Weights of a small image classifier.
Data: trained on photos of plants, animals and fungi (iNaturalist), 155796 training examples.
Rows from expert 8 of block 7, named by matrix and row number. Rows with one number belong to one neuron. Each number is 200 + 20 x the weight over the matrix's rms, rounded and kept within 0 to 999. All counts start at 0.
# up: expert up (model.blocks.7.mlp.up, 16x192x192), inputs 96-191
# down: expert down (model.blocks.7.mlp.down, 16x192x192, transposed), outputs 96-191
up.95,198,169,249,215,180,208,216,141,195,186,187,166,221,209,186,210,216,211,247,173,210,184,204,193,187,170,194,170,220,205,203,189,169,183,188,195,169,218,222,224,231,208,200,186,215,217,174,159,188,191,234,203,218,192,224,240,166,217,196,178,184,201,203,223,197,203,186,210,185,205,197,200,211,206,188,214,191,181,200,184,180,212,202,226,199,229,200,204,192,178,222,143,215,210,181,226
down.95,216,207,192,187,177,192,185,189,213,204,218,183,249,184,176,217,218,200,231,169,253,178,202,187,214,169,173,176,221,221,205,148,164,209,201,200,236,229,197,187,183,224,191,195,177,226,215,190,182,217,216,224,195,206,223,191,192,216,167,173,238,168,208,175,180,217,185,180,190,227,153,225,187,197,176,214,202,228,201,200,182,178,196,207,193,188,185,189,182,213,180,196,181,170,218,158
up.96,207,200,188,199,203,194,176,212,208,212,258,170,199,232,188,171,149,197,199,180,210,186,202,229,196,223,197,181,202,211,197,201,189,253,189,247,200,193,138,204,191,220,189,192,200,227,227,202,190,163,157,205,155,230,199,171,194,211,208,233,229,208,205,233,193,203,206,195,201,206,201,195,212,189,206,145,172,214,195,204,196,196,218,179,205,209,205,205,209,186,185,215,179,179,225,157
down.96,219,204,186,216,226,197,235,194,226,223,201,184,193,213,157,210,217,160,185,195,224,221,214,202,175,208,212,197,215,239,209,201,209,245,234,183,217,193,191,197,204,234,208,209,202,197,207,214,189,190,206,204,188,194,212,165,190,223,189,215,192,194,203,183,215,202,196,200,212,176,222,209,187,171,215,190,190,223,212,215,200,184,196,192,175,174,187,232,203,210,173,248,173,197,199,167
up.97,205,213,228,192,203,224,222,171,172,221,166,201,194,221,173,206,177,215,195,195,193,211,192,209,190,208,211,209,201,171,179,233,193,220,183,213,248,197,214,188,200,228,193,178,199,194,197,193,207,190,207,200,199,207,157,191,203,201,223,231,173,169,213,218,251,209,180,181,207,201,213,179,215,192,195,213,240,259,217,218,207,208,213,213,164,213,199,215,238,188,221,207,236,242,201,199
down.97,200,197,217,175,183,206,216,186,195,228,191,192,197,210,141,201,157,218,196,200,209,192,178,206,211,207,176,174,181,172,168,239,220,236,189,224,226,200,184,189,165,251,193,159,177,197,202,220,178,178,178,188,181,204,182,183,229,223,199,213,197,200,247,219,212,237,181,157,200,206,223,201,212,171,177,166,207,201,237,206,217,196,195,194,213,250,202,247,223,189,229,211,208,209,215,229
up.98,200,202,212,175,208,135,200,193,201,215,206,212,223,194,200,201,183,205,220,198,217,188,192,227,235,216,173,192,177,208,187,234,223,201,188,217,208,217,183,185,139,182,203,167,192,205,196,226,193,217,201,202,155,225,181,185,204,193,198,196,218,195,212,183,223,207,189,194,199,203,217,222,191,225,228,190,180,199,196,187,178,183,201,198,220,217,216,162,199,234,220,214,200,171,233,181
down.98,230,212,170,165,199,173,196,232,199,215,204,222,221,162,199,191,187,173,174,228,215,182,188,198,217,209,179,189,155,206,195,230,242,184,168,205,217,176,189,179,195,177,203,199,163,193,209,237,181,211,172,228,189,196,191,171,211,165,224,188,221,214,189,182,206,227,168,197,228,201,189,213,209,205,222,172,195,175,200,205,191,173,201,189,225,200,217,173,206,203,203,257,165,174,209,179
up.99,174,212,197,198,197,184,199,182,175,208,200,217,203,201,224,195,218,176,203,178,177,186,190,205,221,197,213,195,206,217,181,198,194,217,194,197,186,229,190,192,196,165,189,172,221,209,186,176,224,206,206,211,187,198,197,216,168,211,190,201,191,179,238,213,195,191,170,204,187,193,243,200,185,228,203,197,198,211,178,174,195,196,224,168,236,204,223,181,203,220,221,187,198,195,214,206
down.99,200,192,192,185,199,192,197,171,194,210,222,200,221,188,198,207,205,220,208,183,202,181,176,200,207,193,184,193,181,209,201,209,221,189,201,183,233,201,183,180,175,196,191,189,192,207,199,217,206,208,207,185,191,175,180,196,204,192,204,194,210,209,208,191,187,188,203,205,174,211,193,215,204,216,224,234,212,183,183,193,178,192,209,225,194,219,205,177,183,180,213,192,200,209,225,200
up.100,205,217,181,206,250,202,166,184,184,186,213,202,170,214,198,179,169,191,190,205,190,211,206,184,216,219,230,202,187,197,198,181,191,226,234,207,175,204,164,154,196,199,211,179,244,192,181,175,212,194,202,228,158,199,186,241,195,186,229,243,192,200,220,239,185,225,222,232,190,148,218,201,209,182,192,228,167,210,202,202,201,216,186,178,209,210,193,224,170,178,187,182,212,213,207,218
down.100,206,203,223,223,225,224,239,201,201,212,176,166,178,222,168,190,184,174,199,217,207,241,193,167,194,216,188,207,178,188,181,211,216,225,212,204,208,205,206,183,171,236,221,175,231,196,199,217,187,218,190,236,197,219,214,215,204,210,176,224,187,208,210,214,211,219,200,206,215,180,223,201,189,173,221,193,199,224,217,232,203,206,184,171,172,196,179,210,211,207,169,210,210,207,224,221
up.101,220,201,208,208,202,200,191,220,205,203,225,224,192,176,184,192,192,199,216,209,212,207,216,217,215,197,220,284,232,213,195,188,205,209,245,169,194,191,165,174,211,211,198,193,232,160,194,188,203,177,216,193,196,163,197,205,195,180,192,222,183,211,205,182,174,216,228,218,186,171,194,210,188,174,207,223,230,174,197,190,178,208,203,154,182,190,161,218,164,199,186,174,182,185,168,196
down.101,225,238,207,201,212,231,225,217,217,198,190,219,175,216,184,196,185,181,212,239,197,227,210,149,219,206,189,224,157,205,213,191,207,221,214,207,193,185,195,164,181,215,185,163,213,198,187,203,189,205,205,221,213,195,217,209,197,170,196,208,185,236,215,205,217,231,194,214,219,204,217,222,196,160,194,220,189,189,209,210,198,196,191,162,208,192,179,194,205,221,181,193,209,211,208,206
up.102,215,180,191,186,179,189,204,191,208,182,260,155,211,222,216,158,192,205,175,187,199,187,224,212,230,232,186,197,236,252,205,194,190,200,159,234,203,152,150,243,211,183,193,202,188,205,207,195,182,239,201,245,192,230,202,193,196,206,188,186,254,218,179,215,193,189,215,228,201,236,188,195,215,199,201,165,178,224,192,224,184,202,188,206,212,186,223,206,223,150,180,214,204,186,225,164
down.102,193,217,198,235,239,210,208,209,248,186,190,201,186,206,227,182,231,181,215,207,204,250,255,173,189,208,223,227,202,226,196,185,197,225,219,205,229,201,198,211,203,199,226,230,216,191,211,233,231,206,194,178,197,209,219,223,201,208,189,207,195,221,165,193,185,170,202,213,215,187,174,220,175,202,232,196,186,237,169,212,184,156,189,207,178,162,179,193,214,233,150,181,161,171,190,182
up.103,199,189,209,208,172,205,213,195,210,194,181,207,227,196,189,219,208,213,228,189,213,197,202,194,176,161,179,211,184,204,209,195,195,187,190,202,195,224,200,206,187,202,189,185,197,233,208,205,184,184,225,159,196,188,236,184,196,200,178,195,203,209,210,187,182,191,171,176,189,209,197,238,187,213,187,219,214,180,212,203,160,200,203,198,196,228,194,181,184,211,213,195,204,183,205,203
down.103,231,219,181,224,189,209,203,214,222,206,220,199,207,203,186,225,196,220,198,212,230,208,231,194,207,168,193,209,219,214,210,176,191,201,177,209,209,177,197,215,205,211,222,201,182,202,181,222,183,196,215,203,196,192,216,199,195,174,181,190,212,201,211,216,189,237,193,196,221,208,177,227,203,184,153,201,203,216,183,191,208,201,163,190,212,194,175,219,195,211,210,176,177,172,194,184
up.104,210,194,192,198,172,206,215,202,209,195,195,211,218,181,175,210,200,216,226,190,241,204,207,196,187,163,195,234,216,218,191,190,186,197,192,209,224,218,171,196,172,216,187,191,172,221,198,207,187,181,241,169,183,170,210,196,180,196,174,198,209,208,192,174,187,197,190,181,179,201,205,266,192,191,202,214,214,191,192,203,142,204,199,159,188,214,177,188,199,214,215,205,184,192,204,168
down.104,228,241,192,211,196,214,217,203,226,206,221,210,200,200,172,217,192,203,197,212,227,219,240,185,199,175,197,216,193,234,206,182,195,206,182,215,200,190,187,190,224,217,196,189,198,202,184,214,183,207,211,196,201,195,205,208,182,175,189,203,208,239,203,205,188,229,184,191,209,206,205,242,196,180,155,198,202,185,190,202,202,199,172,179,218,198,168,216,215,222,196,190,179,200,193,181
up.105,202,199,240,208,203,205,225,157,194,219,205,187,199,223,214,194,195,183,200,200,200,215,184,192,185,205,198,197,191,206,198,236,215,216,187,221,221,196,200,194,176,191,205,176,205,198,195,173,208,206,214,184,239,210,175,204,195,222,209,212,192,178,222,213,215,197,192,181,193,213,213,196,207,218,200,188,199,229,204,218,191,198,211,205,192,212,223,197,226,198,201,196,219,225,222,205
down.105,208,191,199,189,175,204,193,210,197,224,223,215,196,206,170,211,184,215,209,202,213,203,217,212,222,197,196,214,194,190,205,206,204,212,201,228,199,182,190,171,189,226,170,193,177,217,180,185,190,179,225,198,181,177,221,191,205,183,218,216,188,201,207,205,196,227,202,190,192,198,210,207,222,185,193,180,187,188,203,199,200,223,215,188,205,219,173,215,207,202,206,205,194,188,188,207
up.106,200,184,218,198,171,212,179,201,203,194,195,236,215,196,228,178,223,208,199,186,190,197,204,196,214,169,194,195,185,252,210,201,208,192,171,189,189,198,172,189,200,171,189,191,191,203,199,187,211,216,177,191,203,183,204,189,195,191,209,170,215,203,213,185,190,191,215,163,175,228,189,207,220,243,189,185,177,167,204,155,184,212,218,192,253,221,226,157,232,181,219,193,215,174,211,212
down.106,224,168,210,221,243,209,180,196,212,170,223,165,179,222,210,174,203,194,183,190,197,218,224,187,214,213,233,203,182,174,193,223,174,197,211,232,200,231,174,192,197,207,233,234,219,197,162,235,220,196,190,198,161,241,206,252,209,179,202,215,212,178,170,214,235,214,243,237,223,159,181,192,193,190,202,194,167,228,195,183,214,216,171,215,189,213,170,233,180,230,168,189,189,182,175,176
up.107,191,217,240,199,212,214,232,160,171,208,164,191,202,208,172,215,180,221,186,198,179,206,187,215,190,220,195,206,203,173,166,245,211,210,200,195,255,195,212,190,200,215,204,189,206,184,215,190,223,201,198,172,205,218,150,197,207,206,211,235,172,168,210,218,244,192,182,193,210,209,211,172,211,190,198,221,246,264,209,230,216,180,204,210,157,225,204,205,223,184,217,196,232,245,201,215
down.107,202,213,211,166,181,200,195,200,199,225,204,198,204,198,130,191,181,219,202,201,207,182,183,209,219,204,159,172,188,179,196,220,205,232,175,231,221,186,196,184,171,253,184,161,185,197,199,212,170,174,180,194,185,207,185,189,231,217,197,200,219,201,227,212,194,253,192,170,196,222,213,209,215,174,172,161,197,219,227,214,200,190,181,198,220,246,193,253,230,194,215,214,193,187,204,207
up.108,205,213,180,189,176,213,193,237,216,198,190,248,192,134,222,193,243,218,203,211,191,197,201,196,208,175,199,241,220,220,214,190,238,187,219,151,220,169,211,222,230,185,183,210,181,169,219,222,208,196,213,177,253,159,197,173,211,187,151,181,191,217,179,158,166,201,218,177,180,222,178,200,203,212,198,237,243,168,200,203,176,210,194,183,203,156,204,209,210,194,188,191,175,168,173,208
down.108,206,227,212,226,205,237,198,213,207,176,204,222,185,197,204,205,192,229,212,235,205,220,227,151,211,186,204,232,156,206,223,184,210,188,189,217,199,181,202,191,214,202,191,205,183,190,184,219,200,213,196,203,208,190,226,232,221,143,175,196,184,248,203,209,200,226,193,210,214,210,180,219,184,191,168,212,205,177,203,188,212,209,157,196,244,208,176,217,219,209,198,159,195,184,198,209
up.109,204,211,227,209,238,198,196,176,219,203,212,170,196,202,173,197,200,207,190,198,220,211,203,205,195,234,204,186,209,184,120,226,179,228,191,232,267,200,174,193,163,225,213,209,188,198,204,229,201,185,155,189,162,226,187,222,206,210,194,224,200,166,198,220,226,197,190,207,209,174,218,224,216,197,207,172,195,301,208,236,210,189,186,210,176,196,190,211,243,211,200,225,202,226,222,185
down.109,225,175,184,187,196,213,219,211,236,206,198,168,223,196,139,214,217,210,195,189,271,201,220,196,196,183,193,168,196,238,200,218,196,224,214,202,212,190,206,194,201,253,181,187,169,189,192,218,150,204,196,198,179,173,215,172,220,215,206,192,199,209,180,184,201,244,191,167,193,195,183,231,230,159,182,173,195,202,223,196,192,192,148,220,189,205,175,232,221,219,194,235,181,180,200,164
up.110,225,185,262,202,188,188,210,175,199,195,206,190,258,208,200,217,179,197,231,192,226,162,180,179,205,182,179,200,167,215,200,234,240,174,172,215,205,196,176,174,172,168,182,147,188,197,189,182,178,222,228,201,186,184,204,207,218,176,201,157,186,216,213,177,229,215,225,175,177,215,188,247,216,223,193,185,145,193,216,200,179,205,192,196,199,223,214,152,208,207,214,211,223,187,191,193
down.110,268,212,163,218,213,187,229,229,270,180,233,162,221,166,187,203,227,205,199,229,303,222,237,185,205,176,197,188,187,205,199,212,206,209,182,221,209,187,180,204,197,216,209,213,187,222,220,191,158,220,222,218,200,159,210,204,208,206,171,190,213,212,173,163,177,201,171,193,208,199,183,258,205,190,200,210,187,196,189,219,152,172,156,177,188,182,174,218,196,228,193,221,173,193,198,188
up.111,220,196,198,179,171,200,215,199,233,194,207,205,227,185,196,209,210,214,217,186,242,191,201,199,209,194,163,178,202,219,209,206,183,190,174,212,191,205,208,222,182,209,183,190,181,216,178,206,160,232,210,226,210,193,192,189,200,199,194,166,237,197,195,151,204,214,179,196,203,210,196,227,217,197,197,188,179,203,200,196,174,206,192,198,210,193,170,185,200,213,224,222,203,172,203,168
down.111,216,237,196,235,203,220,208,199,215,195,188,197,188,196,202,207,203,198,182,209,220,229,243,195,194,163,220,215,204,219,207,172,197,200,203,173,220,210,194,189,232,194,210,232,215,198,204,200,209,183,214,200,199,175,211,206,173,186,179,204,185,213,211,192,197,201,169,203,196,188,206,234,170,188,168,202,216,196,179,195,220,191,169,194,215,179,189,236,216,214,202,189,176,207,182,210
up.112,199,178,217,207,182,202,209,181,197,222,185,181,218,243,183,225,175,205,183,187,190,192,174,200,172,228,186,165,154,185,201,229,186,209,171,241,231,202,221,187,184,214,194,208,177,238,205,231,198,185,163,208,172,229,208,170,196,196,224,197,193,192,203,222,254,211,189,174,186,215,223,187,219,198,201,183,202,244,205,222,224,196,204,236,202,224,214,189,249,211,211,223,210,222,225,181
down.112,220,182,190,197,201,205,216,202,209,210,198,158,208,206,147,235,215,206,189,199,259,196,186,213,189,186,184,159,213,213,181,243,211,203,195,190,236,182,201,198,213,241,211,214,178,177,208,222,164,194,176,188,181,176,197,180,228,214,200,189,206,184,201,198,213,245,197,158,206,190,189,212,221,163,177,157,218,227,218,212,219,167,160,227,196,201,182,264,223,204,196,227,196,179,196,199
up.113,206,178,212,201,166,201,195,190,176,209,185,200,203,203,211,198,200,199,230,170,175,174,192,212,189,156,201,192,197,206,203,194,191,184,168,190,177,198,218,216,239,184,196,198,190,204,188,192,210,169,202,214,211,197,228,199,159,202,191,183,164,193,212,218,200,206,189,187,193,196,203,186,225,220,193,170,205,180,200,156,200,212,237,211,243,209,221,167,232,194,229,195,210,204,189,206
down.113,229,180,202,197,196,211,194,175,193,209,217,166,207,195,177,202,203,211,187,172,219,166,185,201,199,191,174,162,196,174,199,185,179,223,172,211,228,238,200,183,166,217,192,185,170,214,183,207,193,197,210,237,177,223,184,209,207,244,203,209,223,191,208,221,204,220,214,200,214,222,165,209,193,198,198,193,190,249,232,196,212,193,191,237,209,223,203,203,215,182,188,220,219,195,206,174
up.114,213,169,186,199,185,211,222,203,176,205,157,202,193,227,218,230,178,175,185,187,172,188,177,195,180,191,205,145,155,180,223,209,210,194,200,228,199,229,246,201,223,195,218,215,192,244,192,222,207,191,215,238,216,199,221,174,199,205,229,196,157,187,191,201,227,214,196,173,172,201,202,183,227,211,219,216,192,207,210,192,218,211,206,241,211,212,217,186,204,196,206,223,200,225,190,198
down.114,157,170,230,212,188,175,209,170,172,219,177,152,202,212,184,204,192,207,171,148,189,176,163,265,175,213,179,140,194,205,198,240,237,205,188,187,218,207,219,233,228,198,216,203,209,179,249,188,193,171,187,178,184,206,173,182,197,207,216,210,195,160,227,228,182,183,231,183,151,229,217,180,195,229,193,180,227,220,223,208,219,185,205,242,216,254,247,203,213,144,208,212,211,203,235,224
up.115,238,193,199,164,175,185,192,216,217,196,230,221,261,169,205,198,201,207,208,186,234,163,218,215,218,185,173,238,231,233,190,210,205,192,188,208,251,169,160,214,189,198,185,188,175,181,206,201,174,215,230,206,219,175,198,180,211,193,172,166,210,201,192,148,193,215,204,177,189,233,192,225,213,213,226,182,205,205,201,222,172,195,205,173,179,167,204,183,210,193,203,222,172,172,196,175
down.115,208,241,192,220,228,214,222,214,240,183,207,220,186,173,229,175,215,220,202,239,226,245,250,152,202,173,223,240,168,205,209,206,219,185,203,199,205,185,150,195,204,193,193,205,172,193,199,221,227,209,221,192,189,170,202,220,206,194,188,198,190,236,192,179,207,200,168,200,238,193,187,228,166,205,214,234,190,157,186,213,177,175,187,188,213,186,195,197,207,213,191,163,179,203,173,205
up.116,231,187,213,160,173,184,214,217,221,186,230,205,259,164,194,191,211,205,210,200,249,183,217,208,242,193,160,244,259,231,185,227,194,186,183,221,259,169,169,240,184,185,191,188,169,171,197,210,174,254,221,239,233,179,171,195,206,194,195,148,215,209,174,133,214,215,221,192,208,244,181,214,208,218,213,174,193,220,209,232,160,193,187,175,197,148,204,202,221,184,194,224,168,173,186,155
down.116,196,261,171,216,229,207,223,217,251,173,202,238,185,141,236,165,228,226,194,236,217,259,269,159,182,171,236,233,182,204,193,202,189,181,206,189,191,192,165,201,199,176,202,218,201,195,228,217,230,205,201,165,216,146,220,233,211,200,172,211,188,242,170,180,188,158,181,203,223,189,195,252,162,211,199,237,181,163,181,210,178,165,186,185,215,188,179,195,190,229,183,155,179,198,173,230
up.117,226,184,187,198,173,198,217,211,224,200,210,187,232,191,168,259,193,196,209,214,250,182,197,182,203,197,173,184,210,212,206,193,183,183,183,222,204,197,218,212,180,239,184,207,175,215,187,214,154,212,188,240,194,198,193,164,192,193,187,172,247,204,190,168,196,218,205,227,209,210,188,211,194,161,198,170,205,199,207,200,202,209,178,224,202,176,157,190,190,223,198,247,188,172,210,162
down.117,209,233,201,222,193,200,218,201,219,189,190,197,180,195,190,218,225,183,174,209,230,217,221,182,179,181,215,193,193,235,219,186,198,200,213,168,216,194,204,171,221,211,194,234,223,185,197,219,193,197,199,209,197,173,207,193,181,194,195,197,175,219,206,194,213,208,169,198,208,179,221,242,170,181,182,205,214,198,178,171,229,180,157,201,212,177,185,229,226,211,189,201,170,216,181,200
up.118,196,202,215,189,209,203,190,185,186,204,191,177,215,214,189,207,179,204,197,188,184,186,188,204,188,239,196,176,170,196,185,225,192,204,179,230,239,202,173,198,177,209,189,204,189,204,218,230,196,196,176,198,172,208,191,200,207,190,203,218,190,191,190,226,243,196,191,186,187,223,204,196,217,217,203,194,199,254,205,219,210,202,204,198,202,212,232,183,237,199,211,229,205,214,227,199
down.118,229,180,198,208,204,217,227,198,217,208,200,178,211,209,178,216,216,203,204,208,255,214,214,194,200,183,186,194,199,222,188,236,203,212,184,216,220,181,198,200,201,230,213,214,191,185,188,218,176,206,194,207,194,184,209,211,222,209,193,182,202,204,188,207,203,237,191,174,210,195,182,223,215,177,201,173,195,212,211,210,191,181,164,216,182,188,186,224,223,214,191,223,196,178,203,183
up.119,207,190,215,206,219,189,214,164,214,198,188,179,229,227,181,230,180,214,211,213,226,180,188,194,190,228,160,157,177,187,200,228,209,199,177,221,201,212,222,211,160,216,202,183,186,225,202,227,187,215,180,204,175,234,202,185,217,211,204,191,203,199,209,200,244,211,185,178,216,219,203,214,208,209,205,182,182,244,202,236,199,192,193,225,195,215,207,192,213,215,205,224,198,205,212,197
down.119,223,197,166,200,201,212,209,225,222,204,182,172,201,191,169,229,218,205,196,216,276,205,217,207,191,178,203,193,220,225,195,205,192,206,194,182,217,174,199,193,218,223,213,235,202,190,211,203,175,189,183,192,198,154,205,184,213,199,189,207,195,190,192,181,186,233,206,177,199,184,179,220,230,170,183,164,212,216,194,209,207,196,152,208,213,178,176,240,209,222,191,230,177,195,196,200
up.120,201,185,199,208,186,197,191,191,206,192,228,181,231,212,170,233,177,212,204,195,243,194,202,202,187,219,186,177,191,203,194,197,187,211,177,230,229,209,171,191,166,227,190,205,185,240,208,232,173,183,185,192,138,216,223,185,183,202,195,212,233,204,208,211,210,210,193,201,198,210,206,231,208,185,203,181,189,223,202,205,190,201,185,202,191,222,179,197,209,216,198,234,181,198,230,165
down.120,238,219,188,216,200,216,228,212,226,217,205,189,197,215,173,227,214,168,184,215,246,216,222,190,193,168,203,189,219,237,201,202,206,214,209,186,222,188,203,188,211,224,212,205,204,191,175,210,169,212,198,209,204,184,219,187,190,206,189,187,191,203,198,193,211,211,200,197,214,183,202,232,186,171,186,197,202,213,188,189,218,177,168,203,193,183,185,232,209,225,187,214,177,194,186,186
up.121,215,214,194,204,227,205,178,204,196,189,215,191,166,220,197,209,179,199,197,216,206,203,206,183,202,191,222,209,207,198,210,169,185,222,217,201,183,204,175,145,187,223,187,190,231,212,186,164,212,174,199,228,170,203,199,221,187,201,201,234,203,200,222,216,169,207,212,231,193,163,206,211,200,173,190,210,172,188,191,182,206,222,194,183,215,193,161,223,166,199,199,184,212,201,198,215
down.121,212,211,232,217,215,212,226,187,197,210,171,173,183,229,171,211,205,161,203,217,202,226,187,174,192,206,183,208,190,217,198,205,225,216,213,180,205,204,218,171,187,226,224,182,249,197,193,202,182,231,188,241,201,210,204,213,185,203,188,210,190,206,214,195,218,218,179,206,203,176,242,196,174,178,222,202,200,231,203,203,209,200,189,187,198,178,193,203,204,199,172,222,216,223,221,225
up.122,222,185,188,206,199,209,185,205,212,224,222,187,207,232,173,195,144,200,199,185,216,193,199,227,183,230,191,168,181,200,206,190,199,235,180,236,196,207,189,189,190,223,173,208,186,230,203,206,181,167,161,205,165,221,202,150,200,185,219,222,224,201,211,221,208,206,207,185,190,219,201,198,214,172,199,148,199,200,212,201,217,202,216,208,193,225,192,201,226,194,189,230,188,194,216,156
down.122,222,197,188,211,201,198,224,179,217,227,207,168,193,219,155,216,209,180,179,201,229,215,204,199,178,196,208,186,208,232,207,211,215,230,214,196,221,196,203,177,205,230,204,197,205,189,190,201,174,184,199,218,189,193,209,177,191,228,187,210,180,187,211,195,227,214,194,191,214,168,218,209,180,164,200,183,201,216,215,195,221,185,189,197,177,184,185,251,209,208,184,232,197,200,189,174
up.123,183,197,207,215,215,228,191,173,209,196,197,205,200,215,146,211,181,231,193,199,208,214,205,197,195,219,201,225,217,211,189,187,177,215,187,222,223,204,157,181,178,246,177,199,181,195,217,210,202,176,205,155,139,182,208,202,205,177,192,241,206,205,207,221,192,210,206,202,188,223,199,213,203,185,185,213,240,207,201,223,177,214,209,191,200,256,182,209,222,197,177,203,203,205,228,202
down.123,240,208,189,209,211,235,227,207,224,215,194,184,203,234,160,219,188,189,211,227,232,226,222,184,213,196,169,210,218,208,184,216,199,226,190,207,207,179,214,190,183,238,225,170,208,201,186,225,186,221,190,215,203,219,209,204,198,197,186,199,218,195,221,197,203,242,208,198,234,202,218,202,204,175,186,182,203,238,200,211,192,202,168,200,185,186,175,226,201,217,176,196,189,200,211,201
up.124,233,175,180,207,172,199,196,204,225,177,243,172,206,184,173,199,184,204,228,185,252,191,219,215,197,190,194,254,237,223,204,164,188,211,205,214,207,197,161,210,198,219,189,192,193,210,194,201,179,186,236,200,188,186,203,201,192,205,170,208,216,210,188,198,179,199,210,232,193,212,192,232,199,182,216,199,211,185,187,220,160,213,200,162,176,184,167,219,169,187,187,201,158,184,203,155
down.124,217,238,203,219,213,224,223,209,231,205,200,219,184,198,175,204,204,189,202,208,219,232,237,168,191,181,206,229,174,235,212,184,193,214,208,194,199,194,164,164,212,225,167,196,203,208,200,212,194,199,215,206,197,181,224,195,188,200,187,221,173,250,208,181,213,215,158,206,211,197,215,242,185,175,207,223,202,184,187,200,202,184,184,166,201,190,169,215,215,217,191,193,177,210,186,189
up.125,218,181,200,205,176,203,215,177,204,210,183,178,230,220,194,239,191,187,239,176,225,161,196,191,173,160,175,154,177,181,226,198,195,190,159,205,174,240,229,199,208,194,203,171,187,262,193,194,180,202,239,206,193,208,227,190,182,215,217,175,211,200,210,209,204,216,155,168,205,206,192,228,195,213,203,216,192,182,212,177,178,200,206,223,206,234,195,154,174,208,222,197,210,192,222,212
down.125,224,209,203,218,160,186,189,218,207,214,216,171,214,209,171,231,182,205,190,190,263,184,221,234,184,150,186,198,222,197,190,183,182,195,176,201,214,180,194,213,216,200,210,213,186,212,196,190,178,188,226,204,199,169,219,174,193,198,165,195,216,194,219,217,166,222,173,160,200,197,166,230,211,184,154,191,236,222,191,186,216,193,176,192,201,199,186,232,189,201,226,206,194,182,196,189
up.126,198,212,214,188,211,170,197,179,184,205,214,211,202,198,203,183,202,195,221,185,202,194,189,214,223,208,209,202,221,191,178,211,192,215,193,190,191,220,184,209,184,200,211,161,209,200,198,194,205,193,215,195,181,226,181,219,167,217,180,220,211,172,220,205,217,180,167,205,209,186,231,189,179,204,202,194,203,220,176,192,173,182,207,176,207,207,205,194,199,193,223,188,189,198,203,196
down.126,188,152,199,216,176,199,177,185,166,182,198,195,192,206,231,213,212,186,205,187,171,180,186,221,197,179,226,206,208,193,209,197,204,172,196,174,207,209,212,215,224,182,217,229,212,198,191,216,210,198,186,205,202,214,194,226,190,181,210,188,168,184,188,199,227,183,233,231,210,183,200,189,187,221,221,186,203,194,175,162,233,209,214,228,231,185,202,196,198,181,213,185,209,205,168,211
up.127,218,186,194,171,161,211,216,228,225,207,237,203,211,198,184,215,190,198,198,204,226,180,201,205,226,200,180,220,206,215,215,196,202,193,172,211,210,184,205,212,194,225,181,212,174,193,185,219,178,208,197,230,205,197,198,169,199,178,215,186,229,219,186,175,199,216,200,213,201,215,192,204,204,173,200,175,216,181,211,200,206,212,190,210,208,200,163,208,214,207,210,229,188,191,200,167
down.127,208,222,208,224,212,216,235,194,206,203,184,214,170,207,199,185,212,180,181,196,211,214,233,170,186,176,206,205,185,219,211,189,208,213,208,184,228,202,196,158,213,203,193,200,211,195,194,216,196,187,194,206,198,190,207,209,189,204,200,212,180,224,210,213,231,200,184,204,218,179,230,221,173,193,200,217,208,200,183,176,218,190,182,203,222,182,198,228,229,195,188,193,182,216,183,206
up.128,208,210,188,215,209,207,181,218,212,208,230,198,185,186,177,186,169,216,201,208,220,208,201,231,216,209,210,248,224,193,196,183,171,234,216,211,219,200,140,185,189,233,185,194,210,215,205,209,195,158,199,197,152,188,204,204,194,193,190,261,211,207,195,212,180,211,224,220,190,201,202,221,203,163,201,197,226,205,188,221,185,209,188,142,175,221,171,209,192,203,185,192,173,192,210,180
down.128,221,228,194,200,209,223,249,200,232,229,197,193,191,229,167,197,190,179,202,219,221,225,203,163,197,206,195,203,195,233,210,207,214,233,209,204,200,181,190,179,192,245,195,166,211,196,190,205,175,205,192,217,191,210,202,196,179,187,208,197,188,216,210,194,224,230,189,198,214,192,229,215,202,161,197,192,195,211,208,205,196,207,184,175,182,196,168,225,231,212,184,205,188,217,215,202
up.129,233,191,200,208,208,198,173,204,203,201,245,182,170,239,187,174,170,182,221,189,220,219,216,217,224,188,222,248,227,201,201,181,181,249,204,207,179,209,142,169,211,222,214,178,248,197,178,156,200,165,235,212,192,197,210,231,155,228,201,232,202,203,233,231,190,208,199,227,207,156,215,212,204,177,200,189,186,189,181,184,188,221,214,135,193,210,172,222,183,181,193,162,198,204,190,202
down.129,223,216,211,218,215,212,239,209,222,220,189,206,195,226,165,202,184,164,204,211,206,242,197,171,189,215,204,213,171,203,210,205,216,237,227,201,186,212,200,162,169,238,183,164,229,198,186,169,177,203,216,215,204,201,218,186,178,198,213,216,167,227,224,208,223,218,185,200,195,179,252,204,193,171,228,209,181,215,231,194,204,205,203,165,169,195,180,200,206,214,168,218,215,209,223,217
up.130,190,200,188,203,187,208,213,221,197,195,164,252,166,192,261,170,221,190,186,216,149,224,202,195,187,178,218,220,204,189,224,203,224,175,201,159,179,176,227,212,236,164,210,202,190,172,209,201,249,209,192,179,257,192,191,189,215,177,209,173,177,228,180,196,175,193,196,176,211,192,181,164,194,223,193,223,228,168,216,217,207,206,197,213,223,190,232,209,232,182,197,186,226,207,168,239
down.130,195,202,222,242,203,230,179,217,193,177,204,204,195,208,214,191,189,214,187,203,199,220,223,176,192,183,201,214,173,192,202,175,199,203,163,225,198,203,209,207,201,193,212,201,192,209,195,233,213,207,185,207,199,228,210,224,222,170,198,190,199,217,209,225,187,220,221,207,214,202,176,198,191,192,175,190,196,221,199,211,233,199,182,196,242,224,194,205,203,188,197,165,204,166,200,224